A small multi-label image tagger, trained from scratch.
Training: muon at rate 0.0076, 24500 steps, batches of 128.
Data: trained on photos of plants, animals and fungi (iNaturalist), 77898 training examples, 40.3 epochs.
Rows from block 8 of a small multi-label image tagger, named by matrix and row number. Rows with one number belong to one channel. Each number is 500 + 25 x the weight over its row's rms, rounded and kept within 0 to 999. All counts start at 0. Numbers have three digits each.
After each channel's rows are labels from the 100 images, of 14976, where the channel reaches its highest value: "responds to" is what is common among them. Only what is clearly more common there than usual is listed. The data: photos of plants, animals and fungi (iNaturalist).
# convs0: first 3x3 conv (model.blocks.8.convs.0.weight, 192x192x3x3, each kernel summed), inputs 0-191
# convs1: second 3x3 conv (model.blocks.8.convs.1.weight, 192x192x3x3, transposed, each kernel summed), outputs 0-191

convs0.109:510501561534491491503503493500499493499503499500490489501500499543464502499489440500501500501470487463504500411499493474544498466477513500496501491467496497493515504500499493500509513435500501499493504604490499501484527500492499509525484500505498500504447497458538525494499510501522502496550498500499480503466500564490436508500490495496527493521499498496510499498481557588502517493485509505500499449521528501501503500496503495520486434496410503564501504503492482506502498545498486501503566499481563502490497490488498512499542495512501480451499500492486508500484515499462501519
convs1.109:540507557493502505497478513504510541531518499495505486478467521527485502513478511506485500492518495511543547500485504497494499493485501500499475488515515501476503481482478510481497498555515483502499505472504513521491504509520502504499503498497473501489502480542568514504498465489500491504495503520649508512503503498529502495499502491494485506497496487613513483461510487450495469498547464513439477505501457500501522505515506570509504474501478473551555493501479509500541498507507496500514503477521500514528458501567519500504522523517512544508499501470501493519532487507510480495
responds to: class Aves; order Pelecaniformes; family: Ardeidae

convs0.116:491504499499492466501535499524505524572589554495492500503490504512517505501500489500497500502496498500498499509650500499497531493499492515510500530499502496507516507498505502498498505495502502505502498502485503499505507501572500454512498500497497500501531511497501498501501585494505502481498522520498416502492501499501502493500551499497506567494517497493461499561496496630501502500497525535500477547506521500498500499487498484505547493544529500507497499500504516490498511528499488508499508494505515504492499500502558502500547505495509511502502506531505487503487502502502500494
convs1.116:503530496504500482516492505469512485522500526498503503499475495496534493500484498506499501499485508497499502508421548499477427509506501494501498499501498496499509513504500483508503512500493433599506506495499496494504500500383503483507500499502505500498626490501500504478498531500503501500499495504491500501501502498504495502498406501505502493501509499504500499558502513592500502494511508573495498568540461495501500485498521508500477502418504503492503515504496494511501501511500502533458490502474457529503481503499488496501498499500515503499499507468501503496499508507507498496
responds to: order Passeriformes

convs0.34:498500515494499496540499491499506553449499501496499505499498503491575557499495488500518502504431495519427500443501500495504496493413513501522500527494517498495519496479499509503509496491498501491478486500486484490502499500498500490499493499502509500501485502440520498494500501501486485492502499606501487501496499502496499498499525503500499492517501500504524500477503496511496513518498498564498505496490528500499500502489506501494500511407498502500493495498500600500525500535498503501500501500497454500511499499490482480500513498496499502479500506636467581490547500501495500510
convs1.34:468500510499500541507500484505480494497484501491497505498509559498407461523506505502503502501499502483501502304500512497497491502483464506511475501509516500506476499506499501513497500509503505499494485508493503511501501503498498493504498501501499494513513504499496505463503512497525505501541509479500500468500503502498492493499513493497513502502511499501520501501482498520502500499505499500543504501504503497498498498514501505505485488500500507500455501504510613507647512489495504499503498494508502501501498507499491493500496485502503495501501556565492445501496495506500501490
responds to: class Insecta; phylum Arthropoda; order Lepidoptera

convs0.187:514499471505511491519503500545478522588519518493503504504487496512522516498500493498490503420479499504512500496548494520494497476502494505516495540509499503443521492500532521511473500463519487456508503509490487517502484491595499518525502500500525496507642488505513504508511502490503489495468501567503518463506483502495503506501510499489514508501537497512504519491504539515504500466505505506496494553457476505510504497489490492483567505556498494567484500498512525498501597495498499497496501508490487520452499498505486507480532494485512524500499500512530500476463507505498494500
convs1.187:526511491480488482509487495481515473627475581528500503499501447479567476501475470502495503493483513456451494496494524498500441498512504513500504500491500500503565504500497486501561503500495499486493499508494464523429498508492505504432501500505498507500665496500496497486513511466514499509485517522501508523496499497502477503492491497505505444500529500506495499501544494526504502498500498508484484527493467496503498501502498500502409497465507501485499502497505497500499509509502506496486503501510481508497476500495501498509479498501487499505486504492504501502498499497513503496
responds to: order Passeriformes

convs0.136:551499513500501468504497518503509497464499497499500555474507494561510502499500510498513500490459490462479498494505498435507500447425514499501500483509494461456471554482533504562521480537500515503500555503465502509496435499464500486560467499473500427545451497513506496500498502479497530522495499490503537494496495508505493514462490489506488487598502497490498498499501506498497489489507528499500488499494502500496497499485500498477472459513495491562454499479496500506501502512432500533480483496527522519466526501493504486497500496487401480470501500501489485509503508497489502504
convs1.136:497500497494503510500478521500501501500498501499501534503514501502497515503504496500500499499510501501485499497535500495500507492478498502506487498489500499532501431507500478367526513507502501500500505524521504501533490493500513497597500501499504487509500514399500497503500498499487496515500499501510536499500501503499500502526504500425497497500474500504522502499501514491502487498485499483497502473498494500503506500476495509504543518506502518497490500503501502499502499501506502472497650499499503437554542499374494501502494557500499503500494500500502509497535486501497500489
responds to: class Aves; phylum Chordata; order Anseriformes; family: Anatidae

convs0.64:507500478500504486480500513457499504503499542498506518520479462561573524500534480502494500504519502500505500471519502475477513487493501490497502521503564503495589501495511488533483471500524497521505466499503540538498595503476500479528500501500506502505533500514505500497501511500506490494511497506503485488482502499493495477500521513487497492497500501479504501497497479506496499484544525489501493524503627499494497504494480500495511499559525494490502513502497534485508513502502516503497489493470500506503499492564494496577497500512510548524501498535522510502498498520544628493
convs1.64:500495496510501499498501513449504462528500503502501499503497501439519395497525498504504507501473517504469500548472513475492483504507506504500490503502500501504479468499500476492534534500505423512499501462498489493485454490481492498490502503498499502502561499500498500492495533528497501500521512504489503505501502466498505498498468497497500499500501497502502503500504506496506494514568501499500615525508439499522496505495500501499502504495502501498501501500504487515486520505502508508502490464535425503492522499548477500512505483505512476502500494502502509612500499511490365499
responds to: order Charadriiformes

convs0.18:501497497506461492479484480493590509503494500495513509499466502473497504501500546504499499484502500527497500510501498501485500520479499500484498486499508514498507511500499474485502493496497497495501499509504483497485549499475500511506473500501497500536499500628501495490499500503497482479478499496495544502509580502494461497500546551503501580488496498500504500499507509500500500502503485503499496500558498500498505503578630500465502540482511455494499496468497497502499510525499501501500504476497464568492505494489512501500471500493482500426502500506492500502439499495547471467
convs1.18:497507498504487504508498563498497502501497500541490498501489499498499493501510494500498500475498501504510505492497501501499499503500502499500504496515504501498494511495506500497496503498499500496493501503502502491498706498501507502498501499505500496499501499498499332497504495511510502511495500504505503497502421501500470501499487498508498578499505508493499500482500502500501499498499513504501501499508486500503507500500374496498491501502499510481503503499501498502489516507507505530515482498505500468498500471468507496505498494498494489511552528498484504518500499501504488521
responds to: order Odonata; family: Libellulidae

convs0.119:544499498509504518503495481516493511531507504492524506498501498505545568495500510499501500500489499441502500502490494482494500452477498464504502474503502498503509474556499490488536483504541505500501499505477498530647496500511500595453504501500492494503552497487509502500502607500496489492511502498495523488503600494492472486500486494501508497504483542496501499492512469505498499490491499511498508528493501498498503497533488499487499505545540485512469495516498504499501505504497500496504512501503501531507490495508491496501528481488485613460500503521502509525504503533496502502
convs1.119:396501504504551498496512497500526443504497700499501502499499502499500492493503498501502504499432505535489490495444498497500490504503502546500500496501495501534506499481499497520491509500497541502502498489502495503477501498488496488504499503502502515499513498501512500526579501507502514500504491482500499498499504501500488508413497502501502441499500490502499498507504500503521498501499508502498501371498497492500493498469502502499498499498508503487500498500502498502502493500497500500495484499502505489501460502502501497489440519502513519500498500496492500520496503508486488500
responds to: order Columbiformes; family: Columbidae

convs0.107:502483490511456528458501550500491518502494498500486491503537530556497544497502516501453500504464499513498500504496499496477500446484510511491506509498501503450494501500502476486494476496500511510498494498471492532500488501487499502483509500500541500500587500499501494504500498497526518516489653491500507501508506500476503501500531493502498503571501494503499501486530481491503497483498453511495516501500511502516500499513532492486489500509494494531519503495581496492500488494496531470499494574496467483491498496413433535499513494428497500523504554467463486500506508506489503499
convs1.107:501500532502487498502498524639555521502500502502513502506525528496507488501497486493500506498478525499504494474502528500487492502499485506497720503494504505499501500507503495513504500499500504514498494506497497499498500489499511469507495500512492508501511509502502501505498508500509497496498520542503488494505497499509486498502508498501508487500502483491496498509497504498520492510500516490497515505500499489499489495491538496498501494489493502497497518504504523515497354495499441505498500435492500508501500510501502520502498501487512478495501495513494508504490501497494502491
responds to: phylum Arthropoda; class Insecta; order Lepidoptera

convs0.23:499498498488494497513502495500503488510502497503496502499522479491514491500501473493488499499479501509509501449504499491543634520461495471502501495500500496499391465511499423543534530501499467549498544486398499508495503500501500501465474500487523505501567504509482499499499560502498512501496491507489497497501500501479498495502521491497530512507495501503502583502512508488501504500488481565502496494620494500496501499518503503497515495503508500482495494511504498498500503531492500498501492499498502502458491491490500499493499556502473525478500501504496504499542479498504500487
convs1.23:498502507500499503494499492467506468500484498503494502501559492542502500500491500501499502506480500513455519500418502497504511500509501496507472501496499499501556463537433436429415498506501487521501501498495495463477484498480499493499498498497500498503516517479503496503505423506497411502499497501491501505501497509500500435497501501499497501499533508485521498498494501501482498501502501407494494459508503485498500495491500502515505494495502501502510501501488496496497447498497501505524479503438571513500484490502498499507624521496511484502493501502499504498510509501458500419
responds to: phylum Chordata; class Mammalia

convs0.41:503502494493499501509501526560488501458496499504493499500628489504501514499496429495500501498488501534449501472500500470517492492489495494501501495497498499518500473503500414502508415469500497499501495504533489502499550499484500501491537500492469500496530502453498504499500499500501657504503504499500499500507500503501583503499483480493499460537499499505510499506498503502503502494514477497496494479471483500500500498548490504522499503501505497546502499486494503492499503504499500501487544499485498538487497524498525490502512499493500497502498493483536502500590512500503496498
convs1.41:500524561458422492500500508463470504505490504510497493504500460500478478490494502502502503511496499497510512429497486509513504500500496480501492468493498502503510520497498480478510503504501505521489517477510504489500495492501467496495555498501495494504539504500494498493504499496501519495457502501499477494496510505491488496500495503497502599506519505448503504494497503533511498497496483507491496504499493502501499498396328492511490497502416494514511504501514492523571523491501501496499495503497506510485500509503586499504541500498504480498511509524499544494521497487508496500
responds to: class Insecta; phylum Arthropoda; order: Lepidoptera; order Odonata

convs0.153:495544531499497517512483485414480503624509509503491579493507501498498436506492511502497500509496502488567500445501499469494482418510492506495500528506503505508496477552499457492467508495531488500503501495549510511499492501516500454471516500505442509500450551539499500500500502501496561505501504467500463494496500501508476528501489496499503505543500495530498501501483518475501508502503526566500543487511492500496503499502508505513500472475504498491506502507499495490489503456535495499500525502505584537480500516522526505494523495502500498520500486459504505494545530488500499495
convs1.153:516500505518498499477501502547493537496503548497503476523499404493361500504509499501527496504505503491470498496500503498499502501531502517498450488500502501511498526467505415500545503497499478509509522505408496469453476487493492511490502502498505503499496506504484511486496499500505513499447497494493484498500492591499494513499496512501502486499501497434493512513474497515502467500500507478484499556503510497499497504522494489501495499498502497498507505503512488503497545499492504509495428498497502579504507502501479500509493489495515501506500519485500507495609508505497512507
responds to: phylum Arthropoda; class Insecta; order Lepidoptera

convs0.10:495488500477489511522499499518497495600478498507499482519511498565509519498499521501498500504536501527498499513503502488496501519482604499494499531501554503495408497494513469503494522461501504515503506488577501498500549497484500468433557501501600500514458502493522498500500502504501527500503501466496492504456499500507501498500461478501503512422498496495494499470499495525499485507501471498499492478493496500518501500464513508505532508479564527518549497487476498502497500512505495480499480489497422500498500512499477477500494485457499501510500499488506544495463501506493500517
convs1.10:496496508494510529502495497501576510501493503502501511497496496537491478497495450491508503509489499499498518503499508507493507503492505469448495504500509500511547525504500495497492504501512491529508491535498507499503487499500520506496484496493496503511470510491517501504508500499478552503495476495501499513503504500503486497500503520503500511498500532500499505500536503519494506514515499500494497486502500500499482509495516530505551525487434495518502498500261500504501502496531501508499518503500630508498499492500505497514501476497499500499496500497499514495483496512496495481
responds to: class Aves; phylum Chordata; order Passeriformes

convs0.126:483497496509499498510512506502500492507501498510499501504500501498497504500513491504501500500530502499521501504501503497516504530505498497496499496576500491507432500506524516529499489532495505500494513618497515506506496501501500503471491500502508526500506504507673489500498524495506519522506494506505510480496495486502486502501489508504478501461497505499503500492504478502485499499512504493500499580498546507501499501572458572444500564558398501498474497499508491501487498502499502498497512497483497492513502506496501499497500500501500506499486495504493522497472430495474499500
convs1.126:503501502498500500500500499489501500515498500292502499499499505695501502499503500500500501500500500502496499500481499500497488500500500527500500500423499500499501500504499500498572502500501506501502498499497502499502501497498496499496499501504500498501550503500503498499481384503499501500502502497501501499502501500497504501500497500443495503500503498498500499499499500500504500498520502500500499503525468501500500499463501498500495498503503499499502497500500506499500501497501502500495508502504499498500527498501499500467497487502506485506495501502500495503501501506494497499
responds to: phylum Chordata; class Aves; order Pelecaniformes

convs0.145:508510535522472493490506496512501538496494498503590502498448506517500513500499517470500498506515498498461495470497497490502502478478493486520502447491503464463501500484499529526512472510522501518498544504529528500467571502514500531503501500498475499539475499484506502494502493437499510493497494501504483494631512496510475494501489494502506519552502499455443501491502491483502493501554496500499510479488485532497510507495411493502484501454529508464502502518489500420500501498500499490506495578498493467489499498529508525532489501429482496481506500488510505495505509508498448497
convs1.145:500510497499501499524499498498498503500497500500499503494505497497499501502501495503498510500501500501501498497499497498497498495502496499498501498499499501499501502501499500501500500501499498494501499501504505499500500502517541501501504501498501502502498504500476500496499500497500500499497499499503499499175502500498498500500497498499501501501501499499500498504503502500501500502484498499499499497501501486502500500495500499498587499500501502502499500495499502477500500504499506501500500504498500504504501500500500499494500502506502501500507502502537501505501502498499498497
responds to: order Apodiformes; family: Trochilidae

convs0.131:500380500518441528497499494519505501503544500499560498519499498475496486500500438493502500494410501506501497500498495495498500511445519500482499498493500470508502490518502497494499489494512500501464501498504608505499524499485501498494493500501477499501496501564495498488500502479443523550515496499500497509591501494492502495500542496499482513468502497473506499500459486466500489548500499507502521501491521520579500496467505505488492509457495486482494495543498548526500498594501560505500492493499502502487501498507493498497506492503499497502500498499478500501496499464502535496
convs1.131:501316499511516500493502501497501501503471502500501501509491503501503501502500508523502496503496503502498503499500500501495499523499512499540504492516501460500501509519495500499502501502501495501502503496497444538500503504496509482489469492501509501515499508499503500506500505508501486500621499502498492516500507495498490504501498514502497500502500496489468502468491504499499505512508501500498524501471605465499518499502486501504497494503497496522503500492497500500497501362499576488500495488499499505499500495504499475500501500543507502498503498503496496502501514504500608509
responds to: phylum Tracheophyta; kingdom Plantae; class Magnoliopsida

convs0.133:496499507476498466562502496565502488519504498506486493563496502501508522500499470500507500503575502494489500492509499495476500520492491501505499496502503501456515462543512487553498500448493480501503487475492503498500496499444500472495483500500465504501372500505486510498500495503499474475500501477500502489506492496507499500499440496498451504528498489496503499497527510496500498504582554537500507499467490500481501499510530491498535493535504499516496498494523503501499493542482503496495543502499500527500544500500498498489447502507519498472502499501490501510483499497654500497
convs1.133:526498500514546502447498505472487495508499508499504495494500506480496513500494560500501499492513509482496500492703508505492499508501504483502498499504493499496497486494521546502556496500498484495498507506501498511503499481505545468498486505497499499504495511494498497470520515500502519515498496480495500503500504497497545508497488501503499494471557497480499502535497584502489504503427501501499501487549499500501483501501497501499502502510507503631504506500430498506499501506495500514468462501535498493504510500505520496508509497501494477508498504503484502505459501496499496504
responds to: class Aves; phylum Chordata; order Passeriformes

convs0.47:505494497501505476500497492492502524498501500500506498490498498485499524500501483497498500499369501506537500516488499495497493529481499475506500502483500500513528465486466600534547489491498562343504535445545495502485505502497501484519494499501513503499533499497541500499501499499501510503499502484501499548488499498482476511500523508504511496527493505488503499544472493500498505492470493501490503503559579500490498502542497503498459494489523483562520499509458485494500497504501499498500510450519486509511501499516482498501469502492444470519513484500501514500515495489498503497
convs1.47:514492521488505504499499469501501486488502493505486495503477507496492493499497494498507497505687498480487502503590497501493502481501504502500501500498506495490446535473498525516517497487495513498497501503506498513464498495542498481514499497489494512502499519513500505481509531514502500483488511497517492502500499502499491498494507522484498497497501487499502501496498499496498493506500511498502506485508485500493503497509492504506484495512504499453506497501497515520478503512506500499488460501700510504499511499507501493480498502498511587494519500488495501496471505507525489501
responds to: class Aves; phylum Chordata; order Passeriformes

convs0.189:480504506507505474501506487441503491509499502496501479515509471481501510500503532565507501496544501483565500498475562511522497482457509491503499516489495497524483512459502399478519513492498516469471531556476509494499495502524501503415503500521503488484507505451506505499499493498499564490475499502502450523507499494495512501500593502494500492523505499502479499479477512494494504494500502481500498533595435492508498497491578497500464516499501508480559500498527501496498503535500504514509515493503494501504482506503484507497461501504548477492503499490512479497540509490570486516
convs1.189:561505505496504501499496490500500519503489492495501498472514497732501500494478503454501501495485504501493509509469503501500502515468503503502498500469514511492506418513521465500492506498506506487442502499503496498510504499516498501502446500506497491508503502500503500505494411496503499502494506493503493484499500538500497504503501508407505477481416497478501493497503494510503509509494483501498506502516495477493499493509509503504493494508489499517500500502491499502502500499502496492570496524502502504496509497498483501501531498475494492516495499501503505500502524498507501505
responds to: phylum Chordata; class Aves; order Pelecaniformes; order: Charadriiformes

convs0.130:477503497495514511537499453507498517461464497497494494486495503498502532498503502508511500471483499504497500541484497475497501500452505506505498485494494488509479480565514534502508497499496648465464498498519501505501500500480500498600513499497489505502498499490489500502501501501502502497501500499498491493481498490522477491500519452501503492536499500499495500500502494496502501494492500531500501499465491498473514500612420497521487409560614469491490496465503508491498498469500503499500487526504507501522500489500503509495474500504496489513499498497500500499472517498486509521
convs1.130:471538488502508495490503497491507488488482495533546485485506484486494487483507502504498504497482498496501506491622511499493452508497496504466504500494505505497506523486502476486604484488467510492500504598494506500510497498494507504501501501499502460491509497534506491475509514511500496483507503492496506492525506507506528511501501498492511504434503506487505519501488477469510518501474520496509508502488495498496503498499494499487483500519487521673501505501453536498503495498514489498508553498486526495509499510534496491496504495507475453503489490522493504497477501493493496406
responds to: order Passeriformes; class Aves; phylum Chordata

convs0.46:498501474501500501522507524500528505501502491501501553472495492614497469488504459495491499488500480550492470497499478492494497517465502500498501497422425498447495490497499500496475491512501501493498506483506462495501421501473502498504416498466501484496491500495501511501500501499494484482503501498500538492502491499515476496500499506494465502459500499399510501482485499484487546477501505499507404495479494500499501500512555497524500493506501513498497497482504490497357500504499495499502494503499501491494499500498500490501499496468499499496498500490504495497477472499479493521
convs1.46:501502499500503497507502500500503499498499498503500492481499499537501499476530516497505517537499500476500501501499497508468510499482527498498497480465626495483504483507508500497489508455501500512495491489501500519500580496506498498510501506502498487482501504408501504501501501500498502500533498502498491477511500525508494451517501499501497502491497499633644503501500500494506502499500496518545499500497501500501524507427506473484500494501498501493386501506499500501522500509454495496533491500500501500507501497496506522499501497546502498500495504501508474497538502501499500501
responds to: phylum Tracheophyta; kingdom Plantae

convs0.96:489529503494518483498530525504517503496528504546483502508507530511503524503512518515501500519513528509501502557497500483510522483507501518502503511543514515507502507500503558501519515540500496501499500479529528499520511507536497509494496499505498499495496531491502505554502506525494520535508503557500498508504497507523497500500507505501503503569492505536646502531504510526584498495502526496511498519482553606488503501505506495510497485488502508518504495496604517501499506511501535502504511500498508504501504504524505497506520500515499500507504501494500492501539507506500614499
convs1.96:538531502516463457507489501480498507515451530503458484504501525477505437581505500500470466516462503508493498531497500490485481520542503560497487481502474496496524506502476483532540492496480502505507518457469504493495497503463499473484502515513496490514495510507481504534491500499494503481483493567490500492506514501471497502507485549497533485506529493444459496511501505523500515501506485513498452520497440524569499503504539490502507505494529504500545506550607480490470547513482501519495483493496493515495497509521477490508489498508536495538479525477492508425484503506493430532
responds to: phylum Arthropoda; class Insecta; order Lepidoptera

convs0.65:481564609510463492476501503512485541497504501504484493508494538538496512500488422498494500488436499488505499523478498479508500509434506456490500542500496498494499493503496465497506473534500491509502502575430497494499501497501500468492472500499531505502526494507498510514499504486521508493486501495501520495501505507505485511500483430497489477543499495497505500481484486526497487517487501548502492519551509501546503500512532516468500496495471493507514498548496506507485499523503575526499469493507454529489500487442449521505593495445499487540499501505498501502500486501522499491
convs1.65:508519462552482543495495514593503519478498497497509488526527497501488521520495447471493502504486520498510501496502501495496439551497502496505492497500500499509501520501508502500513501499499495445497514493476500503499470497535482506494501497522480493499527498513490467493502502493510500474578507497648499500493493676512506498492514506507519493497505514479494495503491512480508502509498429511499496504495497532499495503500487485501499486501476494478491496528504513502499496497496485439499492500497498500506508499502492501503544486502499477500501508504503482509520493505485498508
responds to: order Lepidoptera

convs0.72:463514508517493495519500513510498494597503526506474508495529521492583464496517495494516500501511502510495500545490510518620498494501548512497499478497500501501518504498514546514513521512514516506503490555560509528498501507479499481562468499496506499497475501516538497499500509491538458498484516493503540501477500509492512501503596465516519491497498498497495498530508490501503502542500567482491505501505535499486474505522508489617506503542493506491512507506488502485501502497506445503506463491545503499539497507512548520507504502511494496498501503506513489501495502510504496512
convs1.72:521505493477491493523499509468497429549486496482501501499492467521426549506487521498504491526529522448502504502489507506453484500489498562492486423495511497495514493509499496506509503505457557539496487471495500495533516478526462485503495481488490489502516506499524534501501513519498496497457530481504504500498512492499495529500425498495498494472514500499505491515504508493501513502513597507482511509513593507499500496496583500500500482484511515500498497501508486509495495524499492497493484499491514538500503538502406500495484485466504491499490395511513497483489500498491512504
responds to: phylum Arthropoda; class Insecta; order Lepidoptera

convs0.52:486506459501467504469499502501562506487498500497515499500336504505497503501500527499490500496516504501505501562497499486522612504473507535591501501502500503485492502526496453511498490497504478594478507503427505501498498500499500496498500500500478501517457500502506490500501494504503512505501499485502532501509501500534504498500522491499506497504502499498509497479499483510502496469638478501502521525523502500497492498494508494532495496490496490494494502537501492506500500500497497501503505482500509515484499495501497496497510502539496487489502533493491503493534498499500505503
convs1.52:497493489526507502503518498480472506475508534512423498501494500481463462494525501498508482508510505504491500579465505493498479512503506366495530492495487503500490679485493507471506491481498545583509497501532494485523508500508478514513495498489486452496490491494488486496504556495503513491473507506507489500493509503501531503503499517506501540501496499470499499503490505501500508509532533503487489499496496500499502499508454475504502504496506499494510499499497491489495485504496496504501491500522501503511514490512532510499453510498543433507539526483511503491494499501520499502
responds to: order Charadriiformes

convs0.149:512526461526490494488498500490501502522503499499504490511486505503499501500500468504485501503464503472495500486496498499558497498480534499489499433487500502489514508496500500615560530460539514547499496493572490484472493500442500628499500500500492498506549495490481501500500502495502530499484495498483535519533512499483507484499489498499501508489502500497549501483502489554502494506505541522502495518493502506502477498496528501462519493516589504497501501543494500500500485492496500461500531510517501556460489516485570501499480493459482495453495500512493511496442520505522497501
convs1.149:422457410516554500494511510504513501499529508509470461511502496500506490501498497504460504500503498504508499499490502530511506505503525491502496560487498509513558502476491496511433503378499548470499505456481494496487500492532507481483489488501496498503501503504520505503534509480505512488476490513502505500493509479493511495500499406492502498487498492501514506501506471508502503517460508499504499508515506505501502500510449488512493500503435486474512496496496506493468504499499499547508500501485457542504605493411517497488470496499512508490496556512489500497509503495489472515
responds to: order Anseriformes; family: Anatidae

convs0.182:500476475505486481547497499487494493412503500516451508497517535508488506500499608497499499446387481441495499488502499487501500495486506499543498498489498496476505485501528473504565483497505501524501495475474495437573529475491500511502500500498541500512468498478496494507499495498494471476552499499495489500493524502476489494499616468504487472549499502505514500496498463504499498496498507499497502503484486498480480482485503515462483464487501511501513502538504502508498498476500508499499489500505494497501499499548489510500504499568501500478498503498446529501459497501487506514
convs1.182:497402502494514495464498495525493498509503501491501509500513500502502549498535494533492485499500499500509496504484496499498498506497499497517499544502495498510500498502511496509483499502503501435498503499509505499583491495498510500503425501500513492507500496506491514509498504510504493507725503499497499505490498501493493500499505504498500500490508496499488499489503501484497470423502503499542524503496501496496488499502494496504491506499504500468445502527509491527501500458497507493513501487499499501505501501497500481502502497499492502502503494514504495599491503497500538503
responds to: phylum Tracheophyta; kingdom Plantae; class Magnoliopsida

convs0.163:494501483547497487498495512501512505504500504514518554503498511490501498578481488500501499502504493495502499500506493484512498603492512498504500508520503497505507504512500504460538498507499500495495519503481496520508496495475500484576518502513520498500494494493484617499501505507502454479501501503554481501502506558498461497499497490501522451520500499487539500530477506502501486501506495458508495500557401500494499520471480496512498537559510580484519519508487513472502516498500501532496501510495478562569503504497512481502504486491501527470505500498507504575501497515540500491
convs1.163:512499502504499499515492486522569444504497495523501521503502549466524500466518501498501500503494507504486497502447497501482492511502508511504512502504500490484523506487502501501498504497499500494492502500496507558493525483494524504511501497487503558501504500508505559506498503512501487492491502505499495503506512479504496539484501496510534499502510498513288499417505518502503510505518492509505531521516496497500495500500503501500501507501511494498568522502510497503481481506567498480506501501484491530501455499547488521520443498442550503505494481505520509500492507495513499507
responds to: order Coleoptera; family: Coccinellidae; order Charadriiformes

convs0.62:492493498504522512396500494491467501507494501471507498500518503535498499502450491498501500505497493560495500497495488501468493502496498505512503479499506497522490504529497501537515403496502494493499503497465494504498499502549500479530491499501505499491499499487502503500500496516500518510495497497500496493551540501520488504499602463503498465358500500501508499480499458483497499508506600522539523504502445500514500495496508499503504483556543510469498504482484498495502492504486495497497478550526502475447502507499502504503497500488507485568502501477507508502493506509501497471
convs1.62:500511487477533505505501500513482502499500523516497523502500497498507495492515512505506501506466499504508497501496499504499519504498499442497483604498502488495474515499497496511494500503498483502501507504490500557495501492520504495502499501498479498501489482501498511493497498486505501502496507516477511500503485496498437500513477502501500501569516498501494503506489481498502497461531493504523502435498497498497498502500498505501496500518517481500499501500498585506497513499501498455510500487474503291498504496493505501492499496492487507497475398424503497503527505494505488492
responds to: phylum Arthropoda; class Insecta; order Coleoptera

convs0.81:485501574495509519517501471500507494483493500492477517499549532474494476501545501471500499470503494506499486528501501491502514498491499503544501508499491501495539540434502472499457508491502502645470504503497599495499485498505500492473471500493517498502507504507505497503500504490504500545503502495493536497498502473495550493500513499509498458486500498490488498501500490468502499496500492477499493503488643497491517499509456498465504482475497495506548487499499507533495499499555494467508496481501520497533500500520500545508502497499499501478504501491499475500540489499499558505
convs1.81:494476455509486501557491500493513492500503413492504480500493502486538573489498500536495506524504496495501505500489501530498496501488505501509500536479513572492496499494496513496503498499495497560501489487487502507517500500495514545600505498506498520500495506516499504509500495503522501498509500525488501500496503497498532501500485498503507482497499496500495506527480515305502499554492543495494491511502495499502495533503500429495502479521506507498511508545513502508497504539492479497492501507502500460512500513526489496495485499465495502495496500577497503499480505494504495492
responds to: phylum Arthropoda; class Insecta; order Lepidoptera; family: Nymphalidae

convs0.31:528496482500492502513503465508497501478502530498499505500572506497473517500504439547493500513493496501521500508499501462494500495475495497506501523515489500494549534521501446491495500501538475508479500494504499502504508496512500492543505500508519493485514497508502502501500501498500493503474497480501501503534498498497499479499598511498537408578503547500494500513478442578494497503502573492504496484485509500539498499491493512477552508517426504520523499506520501496500497524503538500508502495502578565501504498503503499501490497500502491492498500504504561520399500513505508520
convs1.31:501504499510526513497500499502529501551583424520500501516495499504500510498498494499498503499475507504495502483499495500473499502497506510511495536509626500498512498500491497501515500502502499498496501489500492593497576509502487492507503499497488498502499501504501498526498497525481496500496503501499498502500498503501497499500502500501505499500498523501497501499500497442507498504566324495508501510517492494496486509495502494509492503504501499502500500499498501501501493513524500494501496500493460406506499502504494504502504502502494500498499483499486485503497507499446498597
responds to: phylum Arthropoda; class Insecta; order Coleoptera; family: Coccinellidae

convs0.15:492496503565466524523498487485488461492528494501503482507512486498466508499486487499494503483519501474497500506498498419510499496506509495488483481503495522452475484500489543473515465492495498460502502505491575507501490498508500501491496500499519502500481490483496501498501497501508490483516501493499468495477504466479496494500506464499517506523497524487498563494496461508500494617480497527491567501575541575503493498488474497458554447493509492542494504515498465558496500527510497458501538533502512469499498501486556498501489499435501499500501495502529521501579500523508509504
convs1.15:502498530493506455508525497496487504474505501499498492502475502499501503359496514486480506523495498494493509562497508512534467429501460501506492537516526473496518521505502495499503498547505500499498502506514490499493489505492499502494544494498501489497497504496598539493501499503525491484492501500498500501507513499553497507496477506509479486502504504498499499498591492507494495550469512517507498494497499506501502496499500497499466493506575497499503501498491497489496502514393615515492491487500501520501499511502547501509492511529495499487498515492528456502501512502456482505
responds to: class Insecta; phylum Arthropoda